{
  "model": "class-conditioned image flow-matching model",
  "dataset": "photos of arthropod specimens (BIOSCAN-5M)",
  "train_examples": 97500,
  "image_size": 48,
  "horizontal_flip": true,
  "conditioning": "class",
  "arch": "uvit",
  "objective": "flow_matching",
  "cond_dim": 192,
  "targets": ["family"],
  "num_classes": 218,
  "cond_dropout": 0.1,
  "logit_normal_time": false,
  "norm": "layernorm",
  "norm_position": "pre",
  "hidden_act": "gelu",
  "mlp_ratio": 2,
  "head_dim": 64,
  "fused_qkv": true,
  "qk_norm": false,
  "layer_scale_init": 1.0,
  "parallel_block": true,
  "dropout": 0.05,
  "inner_norm": false,
  "patch_size": [4, 4],
  "layers": 12,
  "width": 384,
  "positions": "learned",
  "init": "orthogonal",
  "residual_init": "none",
  "optimizer": "soap",
  "beta2": 0.95,
  "learning_rate": 0.0026,
  "beta1": 0.95,
  "shampoo_beta": 0.95,
  "eps": 1e-08,
  "precondition_frequency": 20,
  "max_precond_dim": 1536,
  "one_sided": false,
  "adamw_lr_other_params": 0.0016,
  "max_steps": 12800,
  "batch_size": 96,
  "epochs": 12.6,
  "lr_schedule": "cosine",
  "final_lr_fraction": 0.01,
  "warmup_steps": 640,
  "weight_decay": 0.07,
  "adamw_weight_decay_other_params": 0.05
}
Rows from block 7, named by matrix and row number. Each number is 128 + 24 x the weight over its row's rms, rounded and kept within 0 to 255. All counts start at 0. Numbers have three digits each. After the name is the row's rms in percent of the matrix's.
# skip: long skip projection (model.blocks.7.skip.weight, 384x768), inputs 256-383
skip.113 102:097090088128135117092111125125106131103165164100162124153089146132139137120087093124080173104164129104130116151140116130104108113098077088123143108170114151110144144138158075126149125126163160153130170121121154123082159111161129137136104140123152162127109111146122121107122109167159123138199159125121143107139137134129135181108143162117118168186126110184120190109150131091141111123187
skip.114 096:098121125107101080124116187135123097136178095133107147083138134120112097144121124154145131123123108114139151148114133162123128109137134127131127123093138130107114127114084110093143139121121095101109139156104156079135131119114161165113120143093155111101110162113142109120123168092137108163151155103088145160145145142108113122145151119155117097128164097154113117112138084130159144130146
skip.115 098:128111128119161129166109168135130143135123110142139144131129128096108137104116118133125120114083133119161119146136137115121077154148088152141161138114096115157173085139114125181106136156111126139113136139115119140127117149118179161155150121129171129129169109141156104166139153113169156132109134138143139170131128171126105110137158105146133158095145137192144159181113080103188108121139
skip.116 095:151132109136116155103139142126106128157113127114138115126138098108122133124137132162153134136112119136126164085158177101105166075120101120114109110100133147182132151134155121119151138090169102049123138123103133122124133202100094165134112146119108152128125129127116147117150140126147106116145107126104118126122164074098098119149105127148108113106111134120117148121096128101128130122115
skip.117 098:143141149130136103149172109106111166153151096154131100155108076146158135127091112101153127115146138111111140113149098122090086111095140115152101153144091186106126114117125120163131134139125111122093147080132106186117101168106136109119162118079119123158117072139177130141113131148113103139147116123138101088154078097125085115129114115121108151144083128133166109165139128146144099147140
skip.118 105:133108137113173151082128166156131151135113146103124146140136149119134116154092158143087103097073135153136083138141135156152112124158123175117125160126134103088125169136117123139122141135138090105150107126167099118136124105173095152135162107097139085123095155119115139099113143124187134111100189109105125143138111105119099100171132151129088115097085096137098112121123151119107159122128
skip.119 101:149123099109125191130145098138141116111142122140121138130137110142138117162149131157109119124118150121152098132132108128111144121185127135146127142142115145087124116069157122116128164176106141113144111138180113131110120144109115113130162086106149097155119125141171105140164109091123108120097123139131151084152148162126101160108131138175150127084153128147130148169161132164116090147139
skip.120 098:125154102139147122125109127110152078126119134155167106148072149157121145125128097138138115151142119132128124085097148117121139154166163103118103081150136118127132155146078106141133122125171096125140138137148146161164158140118123147107114135102106091094148139131140133090136131129132169138137160126125114086111117136131152138138123133081130113117098163084137098121115139136059103142148
skip.121 110:150150092111168106102109158158151103133107154139115119125109139114102099161122114119136140129126115166145125065146115111163102111163131155140140145144165134121091138095123134112085146158136143115173142107136129159088143122101127091089127095104083131153158142168131144157144096114098133110162124084095134101150134157107144159101143135165139106149154128140131101085130126106093100146140
skip.122 100:150145116146121103181098066124139078101158124138115112120104064131176130127122173125112151165104129096161146105148129115107124111137107155139112136124161185118113159141100116144162099131082162121102118108127141156139137129149095126121153136137137110138136133118154134147135159096116110109123105149150197122120099111151126118137141144126114161131176138077160120144093114120164144083135
skip.123 100:139110132107137111142129139109113103119099155146149123113138146108161095136100084127128111128189144149115116139107139150101099111138098102147117152104096138154125121100127165163126127120125096133125131153161142128133110131112122122106138132170078083128119146135127104142119128144127135170122125100127148120130146108134171112143116129137103124132105132090089124136123147109120102091164
skip.124 099:107150129116119102050126079136128109131163151137135102123118146161127150090167153120134130120132106144138131147145150140134184185131100110115175117100138134130114120145178131137162115186114121088127155140127110104179098147151157102124135088144162147153130130098127129165111136155148126140140123127159149121108096114175124127114126111164143109135115154137128113118104166163099136169148
skip.125 100:138122130143130135149120151129162093104143075109106140107167157120129097126153104174138126153142128155117131131131106114117166165066122105121155106143133117145178113156125151156142097157135147091126112113143127138171122126097112132138143099090155112134131147134127127128152099165147094129113178121136139127141108116106115160139132117099156169149140106122116146102170151105145138103107
skip.126 098:151102130133109100121136131107102116088138178109163129134142156058102152159107092105136122138150134154141109126107142125103127171146162102111113095134165131094087083132136114142149108124128123110091141118141125103107106137140145123137152126129093116148138170154158126138143176147109143152100088154106135083137131116143106115102111078127143158119154150139152128115134138126151149141097
skip.127 100:150160146118113136092100125158113118112121166095124137115147138127102096130165150157124157104129093129160126141164121123101152098117133108110116131111130146088145124130128120191130163130162105104105092131122124129077174157128151079155117126126093125085089151133081128118139120138126158139135156101161128130123132128161131142142137090102140136104125151172113128127102162136150111114123
skip.128 099:123084086149095162160103132156108128130113103104102101155157169135157149128094126081140085146133151150114115111109126170105142163141128109113122124158121117101108137109159136128113144100128136144115133092113132108124172088138157109098131131135152116131123163142126157103110109147139126121098174147149134147148110137126103145145121127106157170159133137095101117156073139104107083105156
skip.129 100:142119147134147171094136092118134107136150143110181153130090113131105133097093152112127141123155104137122144127093161145099095116107142139131116121146144136101116153157162144139139114136136130142141137130128107127108097095170146102127131136126097086118118130123131178123119125153147087107128138097135139089139161118165108100079120086154154106127142164085140107127119133058112127163141
skip.130 100:108134126149117129156171151125161106106118164127120115126176172148118136174079140091108144146115138101129120122179144107151151124097157102157161150111125087170125122113152132152116141118128146111154149193128133116132145134116108159166127122168089132145127200130146161131136137135124137120180133140142134102126104158096127133101111185123089143136182129078134174134133141124139115092100
skip.131 098:081132177145147145137109137124132139124147121114125078131101148136062180161154094125105103134112107157123149110124117179091159115129138129077132120110142105108098113097214142146143173159111118158115118149141134122120142154105125164125138143170104126126105145128139124112151114101151172133147114143125150134109110124162132120149125146138125130131091150140111112129128138115156130113143
skip.132 101:153118130100141135101170102170143134112117118144157115132112121149128107112134136142182181128099114098138121102124102153149122131161134143118146155149139095139141138145123118097082142157099099130139147109128104141141148156110142139112108132177059095121142143136115156128089143119148140168105110152119117154117150135125096127096122193104097111182171165119100120102130172120105086129133
skip.133 093:085090094121111171150119149165109146094149084133152117097148138116157142119126153104167122058136146115123136146096138134117171138127153133160132092095113156173128113150152157151131163124130103119118142134132132152163112118161125085114156097136119125101159096116142132095166094140134127104127137126176104116081149094092122088130139126125164115152119162120126096087152105129111075136121
skip.134 098:149170173131132113145133140128144139120118152125132116091112098139137155080130170124108128131134150128113131165103126092137096138149101127135120116094134113101165142112085163167179144111156174095119098143152140107100101151116118126093132081133149124146159102123133108152168137127111056133083138130134128153108124136166155088110117108107129082149140099166163156113135114142108136135101
skip.135 107:137115112116162149128126099122164110103138172132143142096128114107147136122158101185110133141169128145118091137151112134113131121127113116122136121124094120112122090165115173141131124139156159156115111129119112123149124129125130103149106130149144114127071117110130092117121157138152180116100112127138137100129140100129118160127145113125114128093123095138135120118128113121132106146151
skip.136 098:102181124144134108093159117115108085094115125133131149110142121183195152141104104131136149171088141142125116097131123140125101154130158108118133114148095125152130109168128120133107138107077151171168139133118138128138123129135107098126125131109134118124160116126130135103113165133140137127123153156151131142094094122160172132127131160137118126125085110128126171119120152084140153152137
skip.137 097:147154128141126159206161144104142130063126122130120103110141146100144069104153111135098112105133103124126097112126128115152119100101148139131136163135095168116093183110117094124142152129103126090173120150137078105143105117122136133123125121075138148148119133130138137146154165131151144162121141103144157101134102112128129175107124138108121127148122114112139094148075136148120114128110
skip.138 097:131142094154129095137137142110187110148152130126104127163153082119073106148121086126101114130112112084118124175138095154150123129149130104129116122145130156116141123106133144136114098164139139149125138148147131124113131135108116127137167117167089129156126104158109172136140125123114125128158113129132117128153126140136159113103135140132142137138139166101118141130135154155135111085131
skip.139 098:084123085127098121121116126143121146140127115130140118138130106124175138147141121169133110077130141103144122125167136182150137145165085120161094112154116131134148140111055115089124130157141148100145118143124114127169070153157145121118146142125149138133122132154130113111173079145137092133134134131142128105103125172081130151099139151141133130090155091169128141116118139094128155165176
skip.140 102:135096117097128094149127149146126137123108146152124107115154190136125133124109137138166175157155165138118093129162105110133121091104120112144124111120149108120131149126116086140098139131139138111088149133147142144141134165132149142138156163119143175109151112142123110131109071147129113134102132119096144137120080143147132126141150168138164108089098082150146109095106150159128156113136
skip.141 094:082103154083158125132120098114135128160089101119168117142097112142120117145127154137088086146138087130116092133073113132196134156113115124141111097137061181114145128146126121137100127139124155116094105119140127131103106122151142131143145147160132136149138122105153097127145153127113132129123175114111128082125165108169166149139127196097103116109105081122120144147124128113164115128137
skip.142 102:108130135097135141090126121164086147122148119134137134146151132103093122156161129128113183107099133166140131146121152149096166132102119093103124130164128134109117161091165132155161101106108105137144114116140145139124135170123132154128090132122127116158144115122111125126075135117104151129113117128139122123115141148123117139113164110147106096153117115101165157112126118101145144131127
skip.143 104:130111124131121153099141096121120110118162120103123146134129133148145134142144094127141135128119123152144139137135136144141150096121145089132139100141111130119135100124121166151133160140160102100120120139155141121132129129141131187127147153143109133104131174132138136110109101107104156107110129122111104139128175103144118130124119150123135134133131121096159165155145151101134100088139
skip.144 104:155153124134148121106116147141097167142148117099116149121138114107100139119110124146112137094111178132146127100118125145104142136078135141159138204093135119125137113138162137128103097134117136093119087120154085134177119108084110135147129131104123104157157144155151139127114137120123100154135130150105148135100137070073151103101127127112147174116096095149140130129125134106134054133088
skip.145 105:154138108135151182107086139142153132153087063122113108159126113134106109122118150143098147142130098163126138147154098139142167136149143127110142131151132107167095073127180156121122144142090169104132115099109124114181140131140111134089134128132145098126115142077143156090131140116143092136116110132120129115099113142118076126127114171111147158096073126126111100110068117104095148119097
skip.146 104:119132133119105083152111086106105068157150172178119149087137108130153131133114138089092102145138118103157107091125110139116110091154100119144158132116112133159120128131121135158128111062124095178138107162114134177157156151130091111136114138149128106147122143093145099138127134142124121115079108104112142151091110132104141135150160168157120104152143132140143103113104146096126160160112
skip.147 101:118136082148160142118122089153131089125148146086136152099137141124161153128152148130159129076131172125148120110129129100141166106157160113098139096122110172114087134122121145137116121154113120127118111120118155123131095152152089138144124143153136154122154120105162170172180163093137078142137124112132139102140125149096106123146097157116177143111111128140092159166138163085111109136115
skip.148 098:079143116129103098156157189153125112107115120151159127106175146118106079133095096075135124099118111127105099140129150102111111116113135105078110116101102089124112153133131142139106117148114126141150164130118100112153120120136128170133149206124145155099168155122117095122131144138113134143140129127125167105136140159099157095092120141142131151135090137165121115117118134137141134113137
skip.149 100:128139121128108092128111111116142141082104111114093163127158180114143115100135137123123134130137132092109096158129127123121128105143121120144108135147114131112112176146119117152132101130101124081074158103173133123126125149157123131114133111138152108105117143122135108122143079069145090115155166137123147136141084129130153136147110095191136109136117162138172116129120170150115152109106
skip.150 098:130108131137096157143134092109116094167115118108142118164149146197182100140127096136123108143144106136164099089121124139097119101130108125099154139088121118158140115136137102099137174119160136125114152128102116158133142136121116082107130150172135145113106120114094128138132142077122131083124102127142072136152128108105162160149123122142124165124136051110127130109147108173121154182107
skip.151 103:119151115149156134136102121126097146111150154187135127139150096121141129125128141134093142156088112106130079176123097156196120139133136160160102173133151139077127122156182106142144153134120114151178096132142135144122114127146163144142105114090122078057117077178101135159116117099124120100145117084133107124145104148126120089155158122175085136156121142123129102155102095141180146114142
skip.152 097:130109153110102106109126110140134133129124118149135112113124104133168137139171119111138119119139122150084143089081123161115142150159124112143143158099078155141117140107130132136146118142100131118155154161126137151114165111096120097124130136101135128135112111100092136136165129128142093170159133136133160126134145113130124117133104112134135105150117168112108147104109148111135119124131
skip.153 097:122133130103148140154110158146153136144162106097136132102158191129170173081139168103113096108175127083083135122135135094123116120139140138118112089133172164131136118111137136144131128110143124091156143146173150114152116116147129137094146107126079099116124125124097132156147113125160129128116142151126112142103104121116078102140084130128128118119135145106161152146184136116124111109106
skip.154 099:159138169131112133122127104129105111097120124133090155126106170102080114101124131134099169098132115086116118097129138122098158097118136107100106181112161155068101132150109110086096112141144133121091130110117147111132102110106145117131103126102150137114122127093121105099082111159132118132129086143144148127133112141145155126133109108117131128175116096112118140138100103169146087133139
skip.155 099:145136092084137130102141133164124182135117148139161126111154156135185157145136127089130134121144115118104140072102145119101108166127145137132154152113125128140072122144133115096117110159116159120132153145142140107128156131091189152153118094106134141117149119134118137166127111155147122093126098195147104123139120135122137113130119124123131177161104102134111075129101113114112189136128
skip.156 097:080103104126132134101153115104150140092117092119137110151123150102129106103117159130113127118107079159150153128131125160166134126084128137123162122133146101144105095164138122147160103132125127141127131140107138139123095116114142118155102119178148170138118156174124106130087106150108120151092137130099135127156135119113141146101152153140155118102136145139147159113149114137101145136134
skip.157 103:130153160154124104113151123106119107161135125133100123121145089127133163137133124114088124117131115091134145164125110153177134146116121103115160156135100138124113159107120136139131118090126144136142147143092147135158109135109156140159175163129157154128131139164140074114103138136138112112138143099111133121138169136157123121147167143144162103145114161119128128145148125143154105118111
skip.158 101:133146117154112134128120117151133138122112124117108120120107137110141088114068156117114087123139096080119088129111109100150172138160161125125063122117095131098162103122098127111162149157088111175148133093116136118166094109123110155122131121113126110110138118165098103085153126123083125141119125109110165143116117153150109113095122112098146102120081112084126115095140138079152114092198
skip.159 100:070108124106141135138148154139126107120140126180172116140122154107167128126142152126125105070093110129120139117114119143138147100131107143154110130137053115137142161118110122103120109138099049133120087137132120122121099113163102133132144127155133150129113120135121131161119113113147122156129154137099139137153158123111188108108133120114146145118141167138091131125114127149127105159121
skip.160 100:110109135104079151137087134129148127174138118107118119109099109105145157141128103113102148097098133098155152088110114104120112142130126123128103165133137091110140136152108119117128113162092099106132163156100088154113128159098150150110157138133091109127117127126110147104111105122128100153101079132140140110131147141108103117138117153132152123122117109098146139150127121112141161131184
skip.161 096:114146158115124136131123095141107114138145111100104128135110163116123186123122085118139146136142099123140178114133097100134120119185144135119163190121117139167112139151156109135121141066148129145132133154130148146123129131095144151157128120137145157127146148156132091129121146142119107160131139165126126087167080139081133089119135131107129169139124156169119124111182132102160153117105
skip.162 096:128125130132125112125148118136180146119187099124118131074110101142113147120156090124086123114118152118136133140129098158103095129093104122097115081138125058132116108095133122132133102131144089131136130121127128107116154143130098116123126139143107110110133126167110101158129133100119141117109140193135109124113126147125131104156146107127074174106148130150156135121100119124128093139148
skip.163 101:106176158152158121128138110168097121104125102142123137115117106137142104082112153131113160156140137150112141118128129101137118153127136126052114117142137155170144114113129144189165111124104163123116195134126150129086125145156147093142156113120153153141146127122131128132152154126120103069134129081144099120127131145171085152116133112091143103151118162129112164112118115127151096121109
skip.164 093:102112158073095117147161155076107127099144080164134147135118153133107138140171128103180135140139139111084151129138168160182138109099124095131152109114163179125162120135145132114083101144115115130113113172099087121150126122125150137140127119109163104148110139119123128111155127078134157129110138129133160109126099119136079137102116131082150114137146103163136169075125167144133131140089
skip.165 102:133118167160157123139151152128127127121134159131138141113109152164146124094100141146140109110121156133135142079145126107139069112147140119143161104137149140138167129134147085136125092139079088168110124159152110133117153135129097154094091127126079157166132086134162137126121103115128126143115174121170114125107112105175123161091133119123100154140162148169145059146140131130101106135128
skip.166 107:097117094153100141147096141116158069128124114106144109147148105149118122143102134143142098105119189149129132112119090164111150135134134139135119145147108135132144153076105095175142116122113124142119135145145142133137115155139091086140105141141093133127099166134130113111131119123122122151177128067072135130145145098130135104140115146112156101127137154135113133135118097129116125129139
skip.167 103:105108125102164127121107088121124089157167123119154122159186111139162102097088135125143156121112190137125140149141094135174118135131135146131188140129120151161139157148082117124109112138113123131144135113133147130098122132114117121086099152172107151112142131095110095145137127139113134154169113160150086118117142138156161127143111131138133138134175102157147135101133108121135141111061
skip.168 100:144104118112137146158123116127144134121093145145099131121074107122111120161123142126142112142136164121141141117139125162116117141108116135115080102122118090119155103126146113114155131105150165109128133106120090142158100135094119137135119173156166149180103101146154108150158154117129181112148116110133132115173143133109125179129131133172157115125122090160142125116122134151106150138131
skip.169 098:097136089097151142106165138090193149163084119141116146160138109120113111100138117169131151115117104133131114121161115124124109122111115111140121143134141097115153101156125108136140132171149121127130107127136147149124142115176123135144085132131133117138126164170140135174127125180137108118100141134093128130084118115077129097135094124120168113152118127164131157145140175158132095143107
skip.170 098:103108124135131123162117122141140119105174095138155160159164114123086104158118122127101145114097143148085115096144167165139118125104131139147134160175110159129113137154093149034103132141154134180152172136141124110097160093132145131128133156124120108122118144148082146133128122074121150119112127155155141100098120118102101149121168129132118151114149139135171129141130118130112072144104
skip.171 101:128145140135172122094178103144095105134166160122085141161118131176122138146143112106114174121108136113130131144139169111114124112127162098179114130104066181108124148139092134188142108108137139127162141131131147105107135106159133116127162117117142141126132121104142117148111101118140152145127128072181133101133127117146132146121158112086120147113180130098155126145117100162134123099161
skip.172 095:139166116154153119123121089096119152145120154107106124153106159138163163121127090147127135146113095146109112097111128141138092155121125160157130112144132109125103095121147147132099117138132130103103104122104123153142138144129150114124140090151149111155141133125139123120129127146128097113143137095122130126135125149093142136099142099076113108101112182124102143150127102097126113097166
skip.173 097:092067131113137105106113182093089114138143161120129098082132171118123117132114106161108102106104125119146154118116127124094135134114129117111155124108198100129124115140112169118138133128122086150118136147139140167175123183154134125117134118129163166182108141096164160128139160135140150136125162088157161140146119111085144117116132150129105138131096105169140147098158138112145113126114
skip.174 104:111143075140155126139059160150079138131107134121147148134122146122112122130148092094121151121126089128151139146125110130128093123094099153120157158130146137107098156098143118122121123141171142147125119122151097132131132116129166133153109135162090119132138123155137094141139153119141152111079122131145134143139108178139143136153128099120115096172152142190131120163156135103121098106132
skip.175 096:155076134124126086119146158154166101116140163135118117174098161173083150118130101115158129142108107139141104138144124145116117172133088137146135128181142142143057145101096124123129159104113114133137122123095148124161134139099125138136109142133127134108173169103120150121161143108125140125112154113149165110123122145146140172100115153127126156155169119115165175143135130141130111142162
skip.176 102:145132164145099137125138110134132116130108126152142111121145142119163115162149143161129117130136135100110124103126163152104145144142139146152133147111135122136123129148147126101113147106114114138128116112130114158123112138108147164159083145120126144151112092116122161103098129121156112104128116120110110139133120101119085116089120122144132172172128198143158152100153099099125079131128
skip.177 102:099101093123077099125132129147134120123139162106161144122089158180123153146074121140125124099110140143087115116092119100156135110129145105155119133108136084150094155158135110122117104114094152099109144135127121102142096160134207095127144136095177129089100153125134105143114144157137167150112118151141161115122103089112140104112121149113149134106124161140143146096113131101149127111132
skip.178 094:127114131096154104142107141155144140132143153127116100127172117196134144078089172113101124149095124119097153101140136119178130102155126105148127123147147120129124140106123127174073089146156115141097112125146112159104119120130127145101126113115117123099104157172119099133092135155117155114126131154076092164127159140108121125150123132078133144113120130130126138136104153141145157122120
skip.179 098:098112168084160127115150119106109118104145167115131164160109113102122132121120084100153155142088126165131153123131123113164152109133160108110114147124129152081145113121130120096158154142141116120118133156095129114128130125145132095124117119131120150178102114116085133094120130154125136111105134133118120162095149134125110109079151119108141158170146155130123174123156134149138116140126
skip.180 100:099151146149133118127118175137140084125111114127128059123116142132129110162153130085143130115132122143093168188093133157155149152117103114136149099117098123165088130143162125134108135127113123085144091132141111120124080126116092127158158151107113136091116166143122095139136140137075140118132153124131153093124123108108113148099164146092113174104137147132135138098161124159107120112138
skip.181 098:136181128157137135129121115157133165154131120131157125138143137146124133132130128137105125145123118130137149127096118143173146130155099151131098104109157136114084102108098101130118119141167143136136120140111133084135154133131101156154114097135109126164142148161137101144134098144185105164141119101099143140088091141151097127126136129114093137136095137114124130153128107116105132176112
skip.182 103:156118114147073154123132098148175099142138127145131108143138141136119133150119134119152129127125107113147127073121156059159103137109133138100101149113183150088115134101138146153129132110127125127129120147130073106192173110156143121114149120149107138108117123082121138118141155117117134117093125140106074110104162098158130126133140108146151121137151178151143102105157088118132152090133
skip.183 096:119097139101152117120118175108136147105144140101111146117161144164117166126102135126149130152139139146136110136118104108116084146130140125129129133130151174137135118106117141126098107155113146123131133108139130164119136102108094137121120141101173079123118150103088133086136103125111181126129125122118146096129114135117137171118110155120165111149126129117162134176124084144135100162110
skip.184 100:137091127170132109088138123152143121181108111128098111122132135089102133138139106130144094177115127169129134097142139126076094168135131178114124101123164085136120153109118111139121145122091118099126093144097080123105121129102148133130107110104114081154140170137099136148111132152170131150111119148140114115112169139140101145148101111119132109123147101140131120125115143141106131110108
skip.185 099:108147091152136148147114145143138126118125142119133109140136153128152137141169168128130123155125134117141137140121121164133120111115118099126198145108150132146163116136141111121154121116134128132154116135160132128128117123136136170114117135080121163087129139118131114132163131109145153092132163115120139132127120122126130132112145153156175135162118098117134100149166103133137102133123
skip.186 101:104135145150097135165159107171116165132125121098103061108159114163134142160107155144128119128116100180151158136110087129150099193113140086112114120094097160135124140150123112130125138112095120106165122114102137127129137112132117115111120143110135106138150148132134143160144138159170145135107105140146134135140067139163149137123106125121111154120132105126148103103127075109102185127140
skip.187 107:141129112142109111150143090103144101122133143149094169118128140143131144132122110138135104168113088131086121125123138168133094167122134119115156161128171140120120138149126111117145156142107165124121122124145117152107144131114119139149135088141115124132123162147140171147134131126141127125150120152112148139059140115122124117110125146163140153136134166124122105120177128103112126153104
skip.188 103:138130128144141157120145109132118124155142142105079164074164129153153099148128106125110150105137137121126103122163120098140134181132073118111149131129116156143165161132135116128154166101129110149122155131128073154140143139111137144125144141156128096087114106141135153162125131101114119119132102131116140100147144151120156140081160111131159122177090120124151119147130086124130091131093
skip.189 096:132126122116147118138126098154136134114106101131151121113130084122125117077156125131101133163132137147131121149128177163110143107103045188124127099112120107135116143153126129119101166107117133125176129098097087116111180108105168100135113146086119156148111126082122109128127119129118130162167143106139118117124147123109142126110142122094133114156113109164122113137111105125151125142133
skip.190 101:117135174143150116097151156117124133096121123117100082111123161164160104176111154164121157130119104127149132147147130124127150147111161127133141114131133086117147153186134102085147111132139147129154151139099136114115104142148129088105123106128068152161136146145129158105145109139074104100129106112112092106170098142135136137122152131140132129112147156160125129120176115129139127156137
skip.191 105:102128116104144119087157123106114134109121142135104139194136118071168097157126143135096112119131128121115100156141112156104158108133172139120169163115119127105126126097086072100106121154128105138135140116113137127138084093153099145104112131113137177143116107132122097131105100103128135112136095151122152139169113091109118154081125088181131090161144176143116086168137168150134110157129
skip.192 098:150136136109139123140098091117127118148094128125146136120112127141149116125164107100141090130153152107126123102103173137134141144139086122088112110159147142165145130120156178132110131131110129104139128116125144160120137112097134102105149176126098114137121114156126120135082094148106119133106119150170102099128114137077149136107160081115148163111099124136127131097146098160144101163146
skip.193 100:153134134130121129176140154162128129079143152105135108137117147120172124156086156154130144133143141156141141061153146089166097099124079123114113107100134153084144160136157143143120139129148136124115123108145119144173132113178171133115127124113115102084121122105164112098130086117124129115166096147157122116129123168135135130115135102114159147095114097152098090119131113119114106132125
skip.194 103:124130153101128106150097144124093111090125109112166127120093119129158130167133133145162097124114158139142117154098153109116137093117157107122140112114108110081125100135135149126163150119148101126124108097104146082133119130108112131133119114123123140124119130158118100132135149145117138143141122127144117148163152120113145128090098104135103111120147164150116119134143111110099129136085
skip.195 105:147156127120109109075164084167126158164147159156119159116141132123156158116102112131169116129120155111104141142107152105135117150144128144132107147133128121126166086152088151197127138150127095098091120137125136132056144118106097116164146126137118097118120115121167168108133094160119152129102146144150131124130151135126116169120114096158133109124110089115120161107171121095119157163103
skip.196 103:112104123142118132146140138114185086125136149126111145106142110111136133145130125108134125165150115124121115128099112105164117169124100115112155151138142141168078140134151145124174138123113143118160134147086139154125114109119142127136118170113110102184152116139122135155134119176100166120134098137156187065174145157138150150127115104133106132121135134103094143118158087110148116128116
skip.197 105:118143144147108126155091114137181166149145121087061138126131120101113103099149157131125147135091113143144138088097142120124115135142136126123160100106126102143125128139153092117094166139120131189161102148121111138155144120117097131070183154126119112136141116127154120084095115134090127138090158133143165125130109116143079129143129135108109125134137132091144161158149085094114101096132
skip.198 102:131125144139108104145116107106117155165137117158130115134095150199123092138122104144136121133112107113150191119081116118142108140136145140110116096168158101122155136118155113115114149115168110126146142107153161095175163121128136124108114138099123142136158119110108097137136082150092156151141100088145092171118143150138147166162121167142121120125123172139107104097106129121127125126123
skip.199 101:144129116136126137133103131152092113144147135124131108133137140123107111125143143121117158138139173163126126109119134140108128093159109146093158127116121096096133169130135113116153095148117108166081121121121104131101105098093098104119142137097118126134167092202132132131166108165140156092104137121127162102130164098093143119131072115150128116118092083127131182140117159136105128136131
skip.200 098:122100115133153120123114180095130077175122124106132139141114099138107143101139082132158101092114113106136152114142125154124141084149109128093131110125127189107157137143135161167114156113107122107117113178145133134112139111132128101144095132128119125125144170116116178147118157099141133145144163136133148135125099145130132136120135140168152130099121162157141080162122122138129051125109
skip.201 099:126134169142127119146160076105117085124194129139134080124108109131113097102159145136106082128098114128132127151136149153108132102150102143110122122128089139114109129111114128128168128121158070154126126140133145132108114115128119092118130111144120132144113093148102150113156099147120161164121135092115129107116119094138082123146115147125129110101122104128127123168135139124076109133134
skip.202 107:124133152131119116140111100122100153119156103128127147126137099101106123126132056131125114151124134116141155147125131128126167127137116154131106141130182074113087194164141120138149149141118132188129116140126116114124130177126092137120117109130135086113142118125117097111122104078128146128117123088121160107089142108104135141131109113122083161064119145139150158134168104104109170105092
skip.203 098:127095098119131199133114170130154135139173123161079133166134126128133112134097087169107129099169132130138080105079130140151177169159127136113113142120148142149100098134147140136105110193119156090108119123093079164120120129097135138132128145134133155132143148166111125134117141105138118147110115121151114119187117098134097125131139129092133109124097105137095133130129118138140110153157
skip.204 092:109050088121159121137145114079086156113134099134115128118092145142146105131120123143148109136131085118110085110132157119104126147117137071122125122149125119094130123114111154103141098101114154153133161154107083155121124135159154136135132170129148079121124121128119157130134103112138122154129097133185145107105128055109134129119105139121121107122133149117117127132119119100175131140148
skip.205 099:109135106146136156153132155122124123134143139116149129147133072140117166130190162121148147123099129130149107123165075117159136143117120117137141144141107102118117144091116094156140123110109150114135137170141148137149128178140182130105108116121151147111116181131144097133128189160123115127108157087140130104122078088125137123127097128133130157139152107110179134118135150116118121126087
skip.206 099:152141094152156175128123138140121096089132144104085151137168128119126115108115111133135118128137150095149128163117129141155104155083110101138120170135109129152107109105139098129120143130136110106125089133101156120147105127122088134158186084077110124123088104138147122163089118106179148132125107157128155157109130113159155091161158130117117168127143120144167148113142119134147142179098
skip.207 102:144096129116128142145113107129117131130107099113124166162124106108127148101118117128134102138133183129141118173130147163119140121167134123125134129183127124156154121150126134129166137104117092127119145167149124142192141102131118122148167154126127108139114119148127120115130130112098111120108112101142146088174170143138133136123112132132127153140135126121112097133134150123138144134122
skip.208 097:123110105105159112138121111153151121131122140130162108095152105121133168135126088129136147150147107116126114112155086144106114113069136076117123112148101146148158130129155119147118135107101095113114169109141158133138088119128159143176109121117168138156103117113128118136102108135117146147114129136176138107094126133161161122143148089140135129169182147143125157140137104124145115123104
skip.209 099:129147180137130103138095136127063116097118118106124153096081111156146148154103139130121129094136122098143119128159148081178140107126150152107157138124121134120136158143123151152145111155121089151110103133117105108168117116142128108104113130166140097152107098097126150103150171108131080073141130114153162138162137120151079119148102139116101102131136164138113127173175138150135095104117
skip.210 099:177099155078140137124140140168194095179128169131132164112127143121120105149149163113115151128110140159140129117096092138099141131123158111139158140146119132160112145123145150131115107132126130123126132093135115101113112124141079124128150150132114113145153138122157076137137062153131093117159109120146133105118154148154159127150105134099128135133099110097123139115098144093134114133152
skip.211 100:132131135180143098157105136114146111112137111098124095143111118139137136126171071168125151117121098114143123071106138106130106136145173163133163177131126128136122116141126109144150108129138097099148115101095110093119145158127128118134153145139139110127128136155110128124124137126130130146121092097150124079177125140132103104126083123148110130112101101151191141102106103116141112116130
skip.212 100:122164112155146131142105164135118166116172103136094102141161136146135091098105139102130132128133119091106079145176106070161158112150107081122135113119106123105126118085104164158146130104143125109097129129141143161174125136101114089159113133155149167094151126173106169114139106098110106091147129157147143148125127092101130146150087130135065091154100127127155129115100161158126166175114
skip.213 102:152152103113102088172122146088148181097086088107097142158118095112148112152133121108093117145110129095137111134172086098172129125160121121124117105116156136113131138105095134073082143128150101151123163131110147153152135104139168075115150144140177166125132127125111122095125135153125093117152139161090104142134140129136118120120098130152096125122146121114151096128118098121135119127117